config = dict(
    arch='ecapa_tdnn',
    model='audio embedding model',
    dataset='acted Russian speech (Dusha)',
    train_examples=26041,
    gain_aug_db=6,
    noise_aug=0.01,
    n_mels=40,
    hop_length=160,
    input='log_mel',
    spec_augment=True,
    win_length=400,
    targets=['emotion'],
    num_classes=4,
    embedding_dim=64,
    norm='batchnorm',
    activation='leaky_relu',
    depths=[12],
    kernel_size=3,
    stem='single',
    widths=[384],
    am_softmax_margin=0.3,
    am_softmax_scale=30,
    init='trunc_normal_002',
    optimizer='adamw',
    lr=0.0018,
    beta1=0.9,
    beta2=0.95,
    eps=1e-10,
    grad_clip=5.0,
    steps=4200,
    batch_size=256,
    epochs=41.3,
    lr_schedule='cosine',
    final_lr_fraction=0.1,
    warmup_steps=840,
    weight_decay=0.1,
)
Rows from block 7 of a small audio embedding model, named by matrix and row number. Each number is 128 + 32 x the weight over its row's rms, rounded and kept within 0 to 255. All counts start at 0. After the name is the row's rms in percent of the matrix's.
After each channel's rows are labels from the 100 clips, of 14848, where the channel reaches its highest value: "loudest band" is the band of the loudest frequency at the time of the peak. Only what is clearly more common there than usual is listed. The data: acted Russian speech (Dusha). In brackets: how many of the 100.
# c30: last pointwise conv (model.blocks.7.c3.0.weight, 384x384x1), inputs 308-383

c30.303 103 [104 187  90 135 112 112 146  76 109 125 145 129 168 119 185 135 140 180 126 125  81 162 143 102 138 221 130 127 123 143 176 103  77 164 112 172 150 168 105 123 150 113 159 121 112 139 146 137 166 123  87 113 144 118 143 112 147 133 117 124 168 125 120 143 117  99 128 172 131 120 196 141 168 122  80 171]
loudest band: 4000 to 8000 Hz (57)

c30.341 099 [177 105 153  98 170  59 120  75 213 146 130 145 104  92 104 227  89 161 100 107  86 129 111 156  97 151 106 144  89 131 108 107 162 105 117 136 102 100 122 132 166 121 100 203  81 101  90 205 222 195  82 110  95 193 113 108 107 128 120 206 129 171  99 111 201 154 110 192 125  95 148 155 175  95 158  83]
loudest band: 500 to 1000 Hz (26)

c30.81 094 [141 198 144  99 132 113 178  91 163 161 134 117 114  90 115 143 143 152 123  95  68 147 169 141 143 182 142 139  99 158 179 134 139 178  98 180 124 101 105 111 167  97 140 208 127 147 155 191 211 185  70 103 162 187  98 103 176 109 100 158 185 141 113 119 164 142 112 191  82 112 182 161 169 106 126 155]
loudest band: 250 to 500 Hz (56); 500 to 1000 Hz (37)

c30.174 102 [124 136 115 112 108  96 131 110 125 164 131 101 122 143  93 126 148 125 141 106 112 115 124  97  85  96 116 136 128 151 134 100 149 134 134 127 114 120 166 111 163 186 128 109 139 133 102 106 112 108 123 181 129  99 155 159 126 144 144 134 119 142 126 137 133 107 162  99 106 141 132 124 121 128 141 128]
loudest band: 4000 to 8000 Hz (29)

c30.65 094 [101 151 166  84  84 106 137 138 128 158 215 135 139 148 156 164 144 150 121  92 128 139 133  87 131 139 114 216  91 160 128  97  90 125 118 159 113 161 139 111 210 135 106  80 115 110 144  87  87  77 139 135  99  83 171 142 110 138 132 178 138 179 123 117 203  77 129 122 179 115 103 211 114 125  94 147]
loudest band: 500 to 1000 Hz (29)

c30.243 099 [ 98 221 102  93 146 100 219  79 135 134 138 112 165 131 151 130 164 168 139 118  74 144 206 116 130 169 130 132 113 173 190  98 116 203 124 180 144 133 121 121 142 128 138 141 135 164 181 147 168 136 102 116 134 151 146 113 161 112 116 117 203 115  88 127 131 121 119 171 132 111 197 139 160 117 109 184]
loudest band: 250 to 500 Hz (57)

c30.143 094 [165 166 133 106 148  67 161  79 201 137 128 135 130  96  70 166 146 168 117 118  67 101 148 169 111 160 116 135 105 172 142 154 166 167 106 141 106  92 115 117 166 103 131 224 124 148 123 255 240 215  71 114 160 219 110 115 158 136 103 160 159 142  98 134 149 165 136 199  96 119 139 149 195  84 138 134]
loudest band: 250 to 500 Hz (47); 500 to 1000 Hz (43)

c30.370 106 [113 121 123 111 104 105 130 118 108 169 134 112 121 148  65 147 152 135 148 117 116 106 124  83  77  91 110 137 105 165 149  83 151 149 137 120  94 125 165  97 148 163 104 100 135 118  79 105  97 100 107 152 118  89 138 159 120 145 132 132 127 124 113 146 132  88 151  91 114 135 130 136 104 114 118 124]
loudest band: 4000 to 8000 Hz (32)

c30.252 096 [115 133  81 124 143 121 121  98 118  93 135 128  84 112 138 121 125  46  97 117 121 154 112 118 138 117 112  83 100 126 132 122  98 123 137 179 148  59 100  99  89 112 148 114  95 131 148 136 130 117  98  96 134  89 105  97 140 149 102  87 113  93 134 158  96 125  98 116  87 104 142  96  92 109 130 108]
loudest band: 250 to 500 Hz (71)

c30.286 103 [149 144 110 155 147 172 163 158 116 108 127 117 136 107 150 116 133  68 139 150 184 142 150 136 200 127 175 108 167 143 128 134 100 145  82 131 163  99 107 160 106 111 166 130 132 194 215 142 104 131 131 125 192 122 111 105 192 102 132  87 170 122 163 103 114 139 108 109 133 127 139 109 118 167 121 116]
loudest band: 500 to 1000 Hz (63)

c30.79 102 [161 136 130 225 174 213 185 116 162 126 129 122 154 103 128 152 133 160 144 167  83 125 142 165 152 188  79 116 172 121 128 151 152 130 113  88  84 147 118 107 144 100  54 163  89 124 144 163 158 165 129 161  82 169 118 135  69 116 152 149 160 154 117 112 140 162 100 203 132  97 102 136 185 101 146 126]
loudest band: 500 to 1000 Hz (55)

c30.351 108 [168 155 146 160 163 184 163 162  79 108 128 137 132 121 154 116 136 101 134 161 202 158 192 149 179 161 156 133 162 160 149 129 141 179 102 143 224 137 118 142 131 121 199 121 150 215 160  89 129 121 185 112 227 124 125 122 198 103 147 113 167 139 137  94 125 137 119 131 145 134 163 126 107 152 113 163]
loudest band: 500 to 1000 Hz (47)

c30.156 097 [114 150 174 187 123 172 126 186 115 114 129 167 149 140 133 119 122 151 140 166 199 141 134 119 157 163 159 151 150 132 132 142 140 144 138 131 149 173 131 144 132 124 151 114 178 140 132  97 116 131 155 137 162 119 118 122 144 139 143 123 144 138 124 136 118 133 125 131 120 142 139 138 107 146 128 167]
loudest band: 500 to 1000 Hz (52); 250 to 500 Hz (42)

c30.92 094 [161 179 139  97 174  79 116  44 171 115 122 120  85 104 171 169 102 165 117  94  58 183 152 130  73 204 119 143 106 133 130 134 126 128  86 108  86 101 106 121 147 130  92 192 116 110 145 187 218 186  88 117 106 183 104 108 126 119  96 174 131 153 114 125 145 128 111 226 109 101 140 179 193 104 121 150]
loudest band: 4000 to 8000 Hz (67)

c30.209 103 [117 108 162  35 119  98 109 129 110 174 154 132 115 151 141 136  66 149 114  89 126 137 107  86  83 127  77 165 102 138  65  90 107  66  93 108  89 127 134 116 171 144  92  75 119  66 140  74  94  80 124 153  70  72 169 150  70 100 126 169  97 184 134 105 155  75 147 113 179 127  52 164  83  97 104 107]
loudest band: 4000 to 8000 Hz (28)

c30.242 100 [ 36 144 188  97  53 123 133 138 115 162 199 155 148 139 135 159 131 178 118 113 153  75 120  74 119  97 109 222 126 171 134  93  75 120 146 164 111 185 135 114 200 125 106  71 124 105 115  98  92  97 122 134  78  74 146 136 104 156 119 177 149 201  99 146 195  78 117  98 190 130  92 240  89 118  93 129]
loudest band: 500 to 1000 Hz (34)

c30.374 097 [ 52 114  97 133  80 140 141  70  74 114 121 189 209 117 142 130 206 189 121 120 130 130 124  69 119 146 149 146 120 112 166 102  66 118 234 157 152 201 107 128 148 104 132  87 126 110 126  78 133  73  63 110 153  68 132 108 120 218 101 129 122 113 126 214 117  65 113 129 136  99 161 148 141 116  79 149]
loudest band: 250 to 500 Hz (57)

c30.164 095 [169 146 119 191 172 204 184 159  73 125 134 148 134 118 151  93 162 111 164 175 169 145 172 155 210 166 139 135 166 132 157 137 133 141 102 135 155 135 120 131 141 128 116 132 132 178 170  98 130 133 175 140 159 140 150 125 159 111 151 112 182 137 130  98 112 161 120 145 139 133 167 137 144 152 121 143]
loudest band: 500 to 1000 Hz (52)

c30.14 098 [181 135 148 102 185  82 121  59 230 139 117 133  98 117  95 191  91 183 139 132  80 112 121 182 118 152 133 149 113 141 106 140 137 132  90 104  72  98 122 164 128 113  94 255 128 136 125 228 251 255  69 139 135 249 117 117 131 118 126 201 122 169 105 117 175 151 119 212 101 120  96 181 206 115 167 112]
loudest band: 1000 to 2000 Hz (28); 500 to 1000 Hz (26)

c30.29 092 [106 109 111 132  80 137 100 136  86 145 162 135 149 150 130 122 114 189 120 142 134  97  89  96 113  73 121 156 143 118 115 111  76  88 164 128 103 151 145 152 158 124 109  78 141 117  87  57  84  91 101 152  96  79 140 158  79 159 135 123  93 120 147 166 136  88 122  81 140 135 107 151  65 137  76 106]
loudest band: 500 to 1000 Hz (50); 250 to 500 Hz (44)

c30.158 103 [131 125 155 124 140 158 122 106 128 161 146 157 127  80  81 164  90 175 125 127  98 119 105 111 141 130 120 170 131 171  85 109 147  72 153 118  80 110 114 146 162 119 102 129  95 104 118 146 123 116 121 160  92 132 109 135  76 119 137 173 109 161 125 130 170  98 117 117 135 106 122 178 135 132 125  80]
loudest band: 250 to 500 Hz (69)

c30.1 096 [116 218 110  87 151 104 206 101 114 105 128 131 174 106 151 129 187 147  91 106  87 138 198 135 113 211  88 137  96 155 206 107 142 209 107 166 122 148 101  87 132 114 125 133 108 138 141 151 181 146  98 104 128 131 112 122 158 120 114 114 200 114  77 121 129 132 111 189 120 104 236 133 169 119 105 188]
loudest band: 4000 to 8000 Hz (33)

c30.97 092 [139  97 125  93 132 111 108 130 125 144 132 130 130 119 143 133 178 134 120 105 146 118 112 130 114  84  95 111 102 126 148 117 114  96 213 129 125 144 146 104 115 136 114 112 127 109 151 120 106 126 126 132 111 102 124 134  97 221 117 123 129 134  92 228 121 118 127  93 106 126 137 121  86 120 168  85]
loudest band: 250 to 500 Hz (76)

c30.309 100 [139 158 152 171 131 189 143 171 105 146  95 150 139 144 153 137 127 158 161 183 164 125 142 125 143 163 157 120 167 140 125 147 145 142 124 110 164 163 151 155 140 146 163 106 154 146 117 102 109 114 166 144 152 116 129 144 142 106 155 119 139 127 144 115 120 125 146 116 116 135 127 130 104 174 141 160]
loudest band: 250 to 500 Hz (46); 500 to 1000 Hz (44)

c30.141 106 [133 111 137 156 144 166 124 172 103 109 140 141 115 112 102 138 109 101 140 163 199 152 139 131 194 114 192 146 168 122 109 159 111 119  92 134 189 126 113 186 158 120 188 133 146 179 152  97 113 130 156 123 181 126 135 134 162  95 150 122 129 131 201  83 128 140 130 109 165 145 130 126  89 203 101 115]
loudest band: 4000 to 8000 Hz (25)

c30.43 100 [144 191  98 105 140 121 175  64 116 124 132 104 140  84 170 114 137 128 119 111  59 179 167 120 119 184 123 118 114 143 154  83 106 169 114 170 121 119  87 130 142  96 141 151 103 136 175 166 172 146  75  79 134 158 108  93 146 112 126 120 163 113 114 111 115 115 105 184 109 110 179 128 169 120 120 163]
loudest band: 4000 to 8000 Hz (67)

c30.340 101 [102 121 116  99 102 103 109 114 104 169 135 112 120 157  84 116 146 118 132 130 108 118 118 101  87 112 117 138 110 146 140  74 137 123 145 115 121 126 153 114 152 174 119 109 141 104  76  96  99  94 100 164 147  90 163 185 134 141 141 132 122 128 108 146 133  81 138 116 129 146 138 145 105 114 120 134]
loudest band: 4000 to 8000 Hz (30)

c30.338 098 [130 214 103  85 126  89 197  91 125 150 132 104 145 128 176 146 203 157 120 111  97 140 198 138 122 198 129 162 107 160 182 132 101 213 139 152 139 126 135  97 128 133 131 140 121 173 189 163 171 152 110 116 136 140 164 131 177 145 109 146 207 137 121 134 147 136 143 180 152 110 185 130 160 125 121 183]
loudest band: 250 to 500 Hz (50); 500 to 1000 Hz (27)