{"arch": "ecapa_tdnn", "model": "audio embedding model", "train_examples": 26041, "spec_augment": true, "win_length": 400, "num_classes": 4, "am_softmax_scale": 30, "beta2": 0.95, "eps": 1e-10, "grad_clip": 5.0, "batch_size": 256, "epochs": 41.3, "lr_schedule": "cosine", "weight_decay": 0.1}
Rows from block 7 of a small audio embedding model, named by matrix and row number. Each number is 128 + 24 x the weight over its row's rms, rounded and kept within 0 to 255. All counts start at 0. Numbers have three digits each. After the name is the row's rms in percent of the matrix's.
After each channel's rows are labels from the 100 clips, of 14848, where the channel reaches its highest value: "strongest on" is what is common among them; "loudest" is the band of the loudest frequency at the time of the peak. Only what is clearly more common there than usual is listed. The data: acted Russian speech (Dusha).
# c30: last pointwise conv (model.blocks.7.c3.0.weight, 384x384x1), inputs 308-383

c30.191 100:100117129117100123105116124165143120126132084136119126123132112101112111117082126128110157125106167137120141140112150136140154150120131123115114117122115142134122142152150111154139116140141124140107140106126136146125108128111118
strongest on: emotion: angry
loudest: 4000 to 8000 Hz

c30.144 096:099128126158115165144164106132117124147151144109119159136145175127141113150132144135151138121134099152125131131168140148132132129099157136119116089103129138173103141128141120154108141127125111111130138111131133144126106138106151
strongest on: emotion: positive
loudest: 500 to 1000 Hz; 250 to 500 Hz

c30.257 108:147133158079125099112122130157146113106131131150098153123119102132109123090153086154104135085112125110109107067106131110152126071123101069126139147142126138077122155148081122126166121164102111150107127149149122081165133082125107
strongest on: emotion: angry
loudest: 4000 to 8000 Hz

c30.285 094:143186140092151076144065150133113123113126159146127158120113064165154123113204125153120122149127107152096127111120111140166120110153109140163165184155086116121163106113140107113148158148101112149123118190111122159152183110120155
strongest on: emotion: positive
loudest: 4000 to 8000 Hz

c30.300 096:120083118194131164106134145138129131140159071133106161155198122112103147139078110129188126108131143087155115117165159135109148122127157124099133125123146160124145148164113134173132092127126132129134132124129148123110122112122100
strongest on: emotion: angry
loudest: 500 to 1000 Hz

c30.93 103:114131128103100123141113112126121155137095155135138104090089144122132098123111119126082137146114095134140159139121091116134087151103087123148116116108111089123093098084141149086126140127109152130094085111115092148132105103123129
strongest on: emotion: sad
loudest: 250 to 500 Hz

c30.378 100:124100146130100131117124102175132127143145116143124153132150126113140099111119110155133108119122154111111111104152169124153163119100142115097091093099150170112091172191108111152151109145133122137104155113159142113151105128103136
strongest on: emotion: angry
loudest: 4000 to 8000 Hz

c30.304 097:109129182080113092141145145146163141154115141171133157111090124126130103097147103184081143139111120121123129107157109109185117103117104092128112122130136133101123146123105126109190131202112113190110115150161116099182141110108134
strongest on: emotion: sad
loudest: 500 to 1000 Hz

c30.299 103:072122147109072110131114103155137122154137101130138164112127111103123075105103130154119152143058109139144130099148138122155139112077142112089073084085115148127086154137124139129135124133112135134074139091160135138162080105100138
strongest on: emotion: angry
loudest: 4000 to 8000 Hz

c30.342 092:118122116167110170139177110125124123130142132094121146162155152123122131157131122120150117128144108132112132145150151129153135136123164142111117098111140147124122115161134127148113132107130129099131142118122162135127106131119137
strongest on: emotion: positive
loudest: 250 to 500 Hz; 500 to 1000 Hz

c30.368 099:115117169132094142127138113177154151132124111136117159125126130085103095131110104167125159095121100112143121099155118105152110121103140116109103122102135131106109166132114133133157128157097130139109116110180109090187124094129117
strongest on: emotion: sad
loudest: 500 to 1000 Hz

c30.349 100:092132094131113133127073103115129145148117154107153162121127104140133090129160123115119126158116078131143144149163102124147118128100118126141123158120084126151096123114130163114109123115124147109101111153121117166133149134090129
strongest on: emotion: sad
loudest: 4000 to 8000 Hz

c30.138 105:135118164159136150120145095141111132127114130122118123137160160126135108130124116143152116114155177110110112141147123142147125137107128124108082101103174126123099131141111117153131104161146103144109129119129135139114093160101132
strongest on: emotion: angry
loudest: 4000 to 8000 Hz

c30.146 108:071120146125066116124131101149146150160125124146139171121111140084119075094099121159121145132098083107160136112173128128151108102077129113115076086072100128114081137132119157123150119148120156146082108091154132133162091113097127
strongest on: emotion: sad
loudest: 500 to 1000 Hz

c30.324 097:088108123098085123100135115179143120122136094142141145116113121108106098104091126150120159137108108136127127120127141114153136124090127117094105099088109146124095155146118126131127104131117138134079130103127139129148097115117102
strongest on: emotion: angry
loudest: 4000 to 8000 Hz

c30.204 101:138129120115122109119109119163131126125136091137143122134124113111116111093102116132113144150112141134128128120127162113149162132119137125095120110123109161125119146158138132136136112124116135135100143111121153140124110122116119
strongest on: emotion: angry
loudest: 4000 to 8000 Hz

c30.311 097:152166141112153085147083172131128134143108123160137189120135067128149153088158123125133139156118150147137132093166131118122112091181124121112217205188108128131179118129141120121177156142078127142144119217120122159147188054164148
strongest on: emotion: positive
loudest: 250 to 500 Hz; 500 to 1000 Hz

c30.361 103:123129124129125116114114119151128130120150095127132123132128123122124111100108110134124138125103145131146119131112171118143160126114149134093113109114120160139115131155137144153127119128114131135109147110120137126143121127123125
strongest on: emotion: angry
loudest: 4000 to 8000 Hz

c30.195 093:147114111158144156129157122134096110129142130116111139168178151123140131127146136111155094120135149124115113141148157152140147138102157126100095102104153166136112139158108112169111116112159111114130150131134140129107112149112138
strongest on: emotion: angry
loudest: 500 to 1000 Hz

c30.230 096:079139156102082108145137110156200146150137144151140171113121140122134091109118122205112149128103082121130153122173120113193126105078131112121084099092126126116078157127110135122161134181117125180076129112188123102212108106107143
strongest on: emotion: sad
loudest: 500 to 1000 Hz

c30.109 098:087106148114098120122165126160162124159153110144139155122127143097115094113108132169129130129117110120125134106160142138158145095090138084120092087098124150084102171167097115131163136148138131141100136120167143095164102123098106
strongest on: emotion: angry
loudest: 250 to 500 Hz

c30.345 099:175139143162173147155108178117120136131106122133129126148136112131158168153146098122133135126139147146112082082113115128144105068168102116144177167179121127098164104125087112121141163151106109140160109161128098096133159128152131
strongest on: emotion: positive
loudest: 500 to 1000 Hz

c30.85 102:125108124116111109107110117156127132121144084124125116129129118111124114104092119130128149121107152124135126115103164117132162130125133139108113113119103153134114139154137131142119122118122138138112144113124139142129113110133122
strongest on: emotion: angry
loudest: 4000 to 8000 Hz

c30.161 100:122128137105097102120114101165152121133141101120134137127118098103126102102100112138111151134094129127134112128122154112152153119102134120094103099107112163130094155167129136142138127125125140137105144113140139138145111122129119
strongest on: emotion: angry
loudest: 4000 to 8000 Hz

c30.333 106:150111102153150154108203134108122102095110134116112073135122178142120135166133124093135140111135124125120136164090116137089126157122106132138136123128176130133113082113114115115099112092155118083140125136073106109091141154144121
strongest on: emotion: neutral
loudest: 4000 to 8000 Hz

c30.266 094:090109146170103158133138100129155158156151110118118178139166118132126098147104150150159131122123107109146144128186125118131110123087153133111104080089132126130096128129135146149118121130117145116101116098144136129156085117107126
strongest on: emotion: positive
loudest: 500 to 1000 Hz; 250 to 500 Hz

c30.13 100:062110167143066147129146105143162150163163121120110168128146139091130102123105132147163157118103116122168125105200141120135137106096155122120083082092108136144092153135121161139134112145098149124124123091176166117167080101107129
strongest on: emotion: angry
loudest: 250 to 500 Hz; 500 to 1000 Hz

c30.104 103:098169137152101150173091100122147161185130163120144156140124125147160101149184134132127178148119082160145161145188107124155115134107134141145118117105095118141097131125158136120118164133100132134111115160125122152134148103072171
strongest on: emotion: positive
loudest: 250 to 500 Hz; 500 to 1000 Hz

c30.217 100:117114140140093126124117130174132121133145104141106158137125114120141096100128132151135134117117128103129126118129152150184149141107143117095114091112125165138098151154120116144151118149135115148088139100132143115153109142118124
strongest on: emotion: angry
loudest: 4000 to 8000 Hz

c30.218 095:094140155077097102146149098184160139142161120137138154132115125120134077099114110163116160144083074134107130108148145124165150105063125101119076081090127160106067170154112116136146142158110115165066144103175150123171103110087136
strongest on: emotion: angry
loudest: 4000 to 8000 Hz

c30.194 105:100125140106091108130118123178138128128139100139140144123127101100127092103106128149119131143092147126129128128139152119156145134102133105082103096098123150114098163159116138135144129145115141142088142109143147129146109129113128
strongest on: emotion: angry
loudest: 4000 to 8000 Hz

c30.33 100:156092160153140134105135122158111159103134105150120093140168133142150107129129116128154114110128189102118111135111150114120147104116131121121111113119152158135099150169121097163135104163113111151115152113147144110114108091129108
strongest on: emotion: angry
loudest: 4000 to 8000 Hz

c30.86 100:133143138164140170140172128118101140148125137103133124144170189144144129154156138102157147134129138149125131167135141138140135149114154147122120132111147143162115113139153117153099129119147128106135131128119134133113118157133150
strongest on: emotion: positive
loudest: 500 to 1000 Hz; 250 to 500 Hz

c30.32 106:127132125114132108125119128163120113126161095129137122134136122116122111113099111120130147142091165142142128123128174112125166144126137127109120125122118155127121150178136141153134130116121140122112155110119163142127118119135112
strongest on: emotion: angry
loudest: 4000 to 8000 Hz

c30.68 101:123117094141146153128190129104109089101116145118110104130117176143122135151128133089119125104151118109104129173110122147105126164128127139112123120123176143127116083121132098127106115097163111101142134113089112134095133162148115
strongest on: emotion: neutral
loudest: 4000 to 8000 Hz

c30.67 098:156127118159159176148150099116129132114123136099128099150167178132141151209132150136153122134143130138096134158105117167119130146138156187162098130133152143158130111131152109143110153121152113124149110128137134142120129160121126
strongest on: emotion: positive
loudest: 500 to 1000 Hz

c30.224 092:122109120125117147105095134134110173133129138143157137106130138125114123124106121123135104127150110109192123138151137147126125139113128099146140130111130133128113136133115211122124104134136214123108123105128114109122103134144099
strongest on: emotion: sad
loudest: 250 to 500 Hz

c30.201 100:104130156100088113148137105177144136148149117135125179136120132127139072099115116153115137132079108141120127121156143127145141094064136090110070075077133153106073163148101127143150146166118127140070144099158134121143088107097143
strongest on: emotion: angry
loudest: 4000 to 8000 Hz

c30.354 096:052093136137074131109107110127174146172142096121143181129122140080111092092079135143127139130095089111168127121183143144135132114106150119105090073088082131144101142125128147137127116134112172131100125086131144129162081119092114
strongest on: emotion: angry
loudest: 250 to 500 Hz

c30.179 095:124114097139133124110147104163140109122137097118123138136132149108094109121110124127132158107114127112142140137101149130148150144107122111100104093108158155121098147161132126146113117112145143122128137108128138128127108152124094
strongest on: emotion: angry
loudest: 4000 to 8000 Hz

c30.101 102:145133112163133168161127089109133131121120116108126103145150145115136135169130151111158148128133153152101147190119127139134125171107142205158099101109143138151101115134159107148094158122138094116125133108135125156110094147101136
strongest on: emotion: positive
loudest: 500 to 1000 Hz

c30.214 116:125105134128128141047138107135114128084116143106090123127131149119096094125132077106129107085112126061121074113098121135107124105105109055128088115103148130116099125142046121142117045124120108120108119123137116082131114112134101
strongest on: emotion: angry
loudest: 4000 to 8000 Hz

c30.302 101:130109112132134151125145093117130132115125132101128089147146164142124124168114148131158118124145141125109151191100138145123117177097128183156083099111133140146110119133153104147101141118154107115130125118135137151116111164092115
strongest on: emotion: positive
loudest: 250 to 500 Hz; 500 to 1000 Hz

c30.366 102:142139134166148168153191100096113132141138169111131141162170217150149145149160156142161130136138155143100129168155134153135132145144147169127107122121155131170140116130145105153135159147144108126143138145126142141129133158111155
strongest on: emotion: positive
loudest: 500 to 1000 Hz; 250 to 500 Hz

c30.284 104:077149120145088153164096107132139177192107157124154156132136128122144088140158128133135186143114097153152168138195109107165114135102139141149116125104078133152097125116149138132113169131107145123100113147117117161140141098072149
strongest on: emotion: positive
loudest: 250 to 500 Hz; 500 to 1000 Hz

c30.380 103:122134131110123113124125111154133111114153096128130135132127121107114110097112117144112152135101142136121118127114159122160167133111149120095113110114117160136110148180139124140133132129118128148108157114129149130146108117137128
strongest on: emotion: angry
loudest: 4000 to 8000 Hz

c30.245 100:104107137110096110112111114170142129125142087117129144122119104099106102114097116141114150123097125131139127117118143114155146127101137122106117121110090138120110149156124145129129106136115150131101129107150145139144107111103103
strongest on: emotion: angry
loudest: 4000 to 8000 Hz

c30.122 102:094175097112106122137097114130137101149106151105133183090117090129124109105176130147120120149120100118122168125151104154134105142123103123089115149128115118126127134114146115104121136101128115116107092153152116199149169128107142
strongest on: emotion: positive
loudest: 4000 to 8000 Hz

c30.91 100:104112117117101118114104114129124162133135132118146122125119097140114104129117146136134101140129099108180124133130124171117128141105122134141112125114105116120105129127127174120114115105155184136101127101122122139122115160127112
strongest on: emotion: sad
loudest: 250 to 500 Hz

c30.163 102:084104139105081115120134103170155129117127076140136137119105118110108094103084115155116171132099112147141120120142146112156133124081135114101095096098111146117093144141123131127137130143122138139095135091142128129150088110115112
strongest on: emotion: angry
loudest: 4000 to 8000 Hz

c30.240 101:114125167114104129121155106166141156140144111148123136131137146117131094120125123152133155117101148126142119097182149113138135090076151112132089075086137156113073176156120141142154117155112127145094126109180142096163099088121132
strongest on: emotion: angry
loudest: 500 to 1000 Hz

c30.16 095:096108152129075136099126108154172190154109110134160141119113147088098093119100108154118168132106078105173143134150118127132121119091132105114088086096114130146079154127112160123135107146132170136104116088146119125163089115114107
strongest on: emotion: sad
loudest: 250 to 500 Hz

c30.192 102:114118121131112134113132121155128096098126105130127106135149136119119110107106121123136148125109171142120133132116158118156150149117139122094114112103140160140107139154138116158118119122120121133117156101119139135115106124112121
strongest on: emotion: angry
loudest: 4000 to 8000 Hz

c30.223 124:117091137085130087120139148145134139125127093149131137081085155035112146101110147147092113121128132119131130130130112151146144129141147136113143130149119115142136141123142139095150128145151142147138140127126136136146137149136098
strongest on: emotion: neutral
loudest: 4000 to 8000 Hz

c30.111 099:115121115103110105117113119164139127115155104112137140119125121103110118115102114140120154129091117131142130123119152117151147116132134123097120123125098149127134151167126152116128119132119148116120141113133155124154121117134112
strongest on: emotion: angry
loudest: 4000 to 8000 Hz

c30.178 103:134131155175129168149182123130092142122124133113122113144193177137142137142134141093173104127132156133118113152127141155116137141124155135121109130118155139144125122145134112164113131147160096126139143121115158136108100155122135
strongest on: emotion: positive
loudest: 500 to 1000 Hz

c30.291 104:115119114108103103120112118158140128124154081126124116142129100110105112103095110130119145136089141139142118122123164111137157124110129128112106118115107153119118146167129148148132114126116141140102144098114144130128109108120121
strongest on: emotion: angry
loudest: 4000 to 8000 Hz

c30.78 102:160130135158156161145176115115097128110130152112118131150174208155150135150155149118162111127127130137109114150121139161140138146125149145129107119124145140160122110128127103158122133132159116124146143141107135126104119162135125
strongest on: emotion: positive
loudest: 250 to 500 Hz; 500 to 1000 Hz

c30.39 110:150116132149154136133111149110115129101080091145099145124122107111099159139123117112141123097165130117120094101096093134146071109163075136125148154151117118084163107099101122122139122135134114143152080144113088102139154138126096
strongest on: emotion: neutral
loudest: 250 to 500 Hz; 500 to 1000 Hz

c30.28 100:081106152090075084125145131150151161168138101141142188098105145080135065115120115156108102125086081120143108114168133164164124119081130089102081093084106137131089153145096143106156122159130137153066122094168129112179106141109123
strongest on: emotion: angry
loudest: 500 to 1000 Hz

c30.188 103:134127138111117109116119112163143140118144089124118126131128117121119117111108125138132147112110141136127129145119161123150162135114152124096116120114115152139111149168135128142135123127117125147113156116127144131144114122128121
strongest on: emotion: angry
loudest: 4000 to 8000 Hz

c30.121 119:134108128145139137126146139084113121097067112126099126130130140116093131155119137118125124098159111099118118131092073155131071134130084131125136127136124108116144071086123118131130111118160125133143066133110079116127138167121083
strongest on: emotion: neutral
loudest: 250 to 500 Hz

c30.153 104:149123140086132127085145099148139123088107146133091104105122137164130101091130090139110126089097117078102099116094126106131114094088095090151080095094163130098089142141075120131118078151131117142103124118140104094134102111127118
strongest on: emotion: angry
loudest: 4000 to 8000 Hz

c30.106 103:113086142102108120093118119165132135122143084126119152128125124109109074096109083147125143098100111096105122092128135091123129091097138073095112103102132140094094133137089107133137091148101117144086125110127125096142099106116097
strongest on: emotion: angry
loudest: 4000 to 8000 Hz

c30.159 098:124140148163151172165178125117148157145129148124136159168137178136155141142153137127148170133144125164137117157167124123159112130124152150132151122139146130177131114110148133131118159153120128129146115130117123132145127122153156
strongest on: emotion: positive
loudest: 500 to 1000 Hz; 250 to 500 Hz

c30.77 102:124121112121125092122118122116126113115108127126134082120137145121112129132142126125131134131133173128115157158083111151104121169111124156136113140114135110147110138122155114123102121094135113122134109144136121170117150132108111
strongest on: emotion: neutral
loudest: 250 to 500 Hz

c30.21 101:092126094134095131121074096120113163164116149122157156106115118140120084119153119131117112156109099122170147137164110133126125125107113108139115151110090112135090129122126175115107124109142168115089116143129114165127137134096129
strongest on: emotion: sad
loudest: 250 to 500 Hz; 4000 to 8000 Hz

c30.62 105:102093149112096112134124126168140129128136102123137133128122099098100102096094093140117170121089125111114139088106131080155131087114124086107112111114134146085113157159094121142128118158072118127101131116161120100167109076120099
strongest on: emotion: angry
loudest: 4000 to 8000 Hz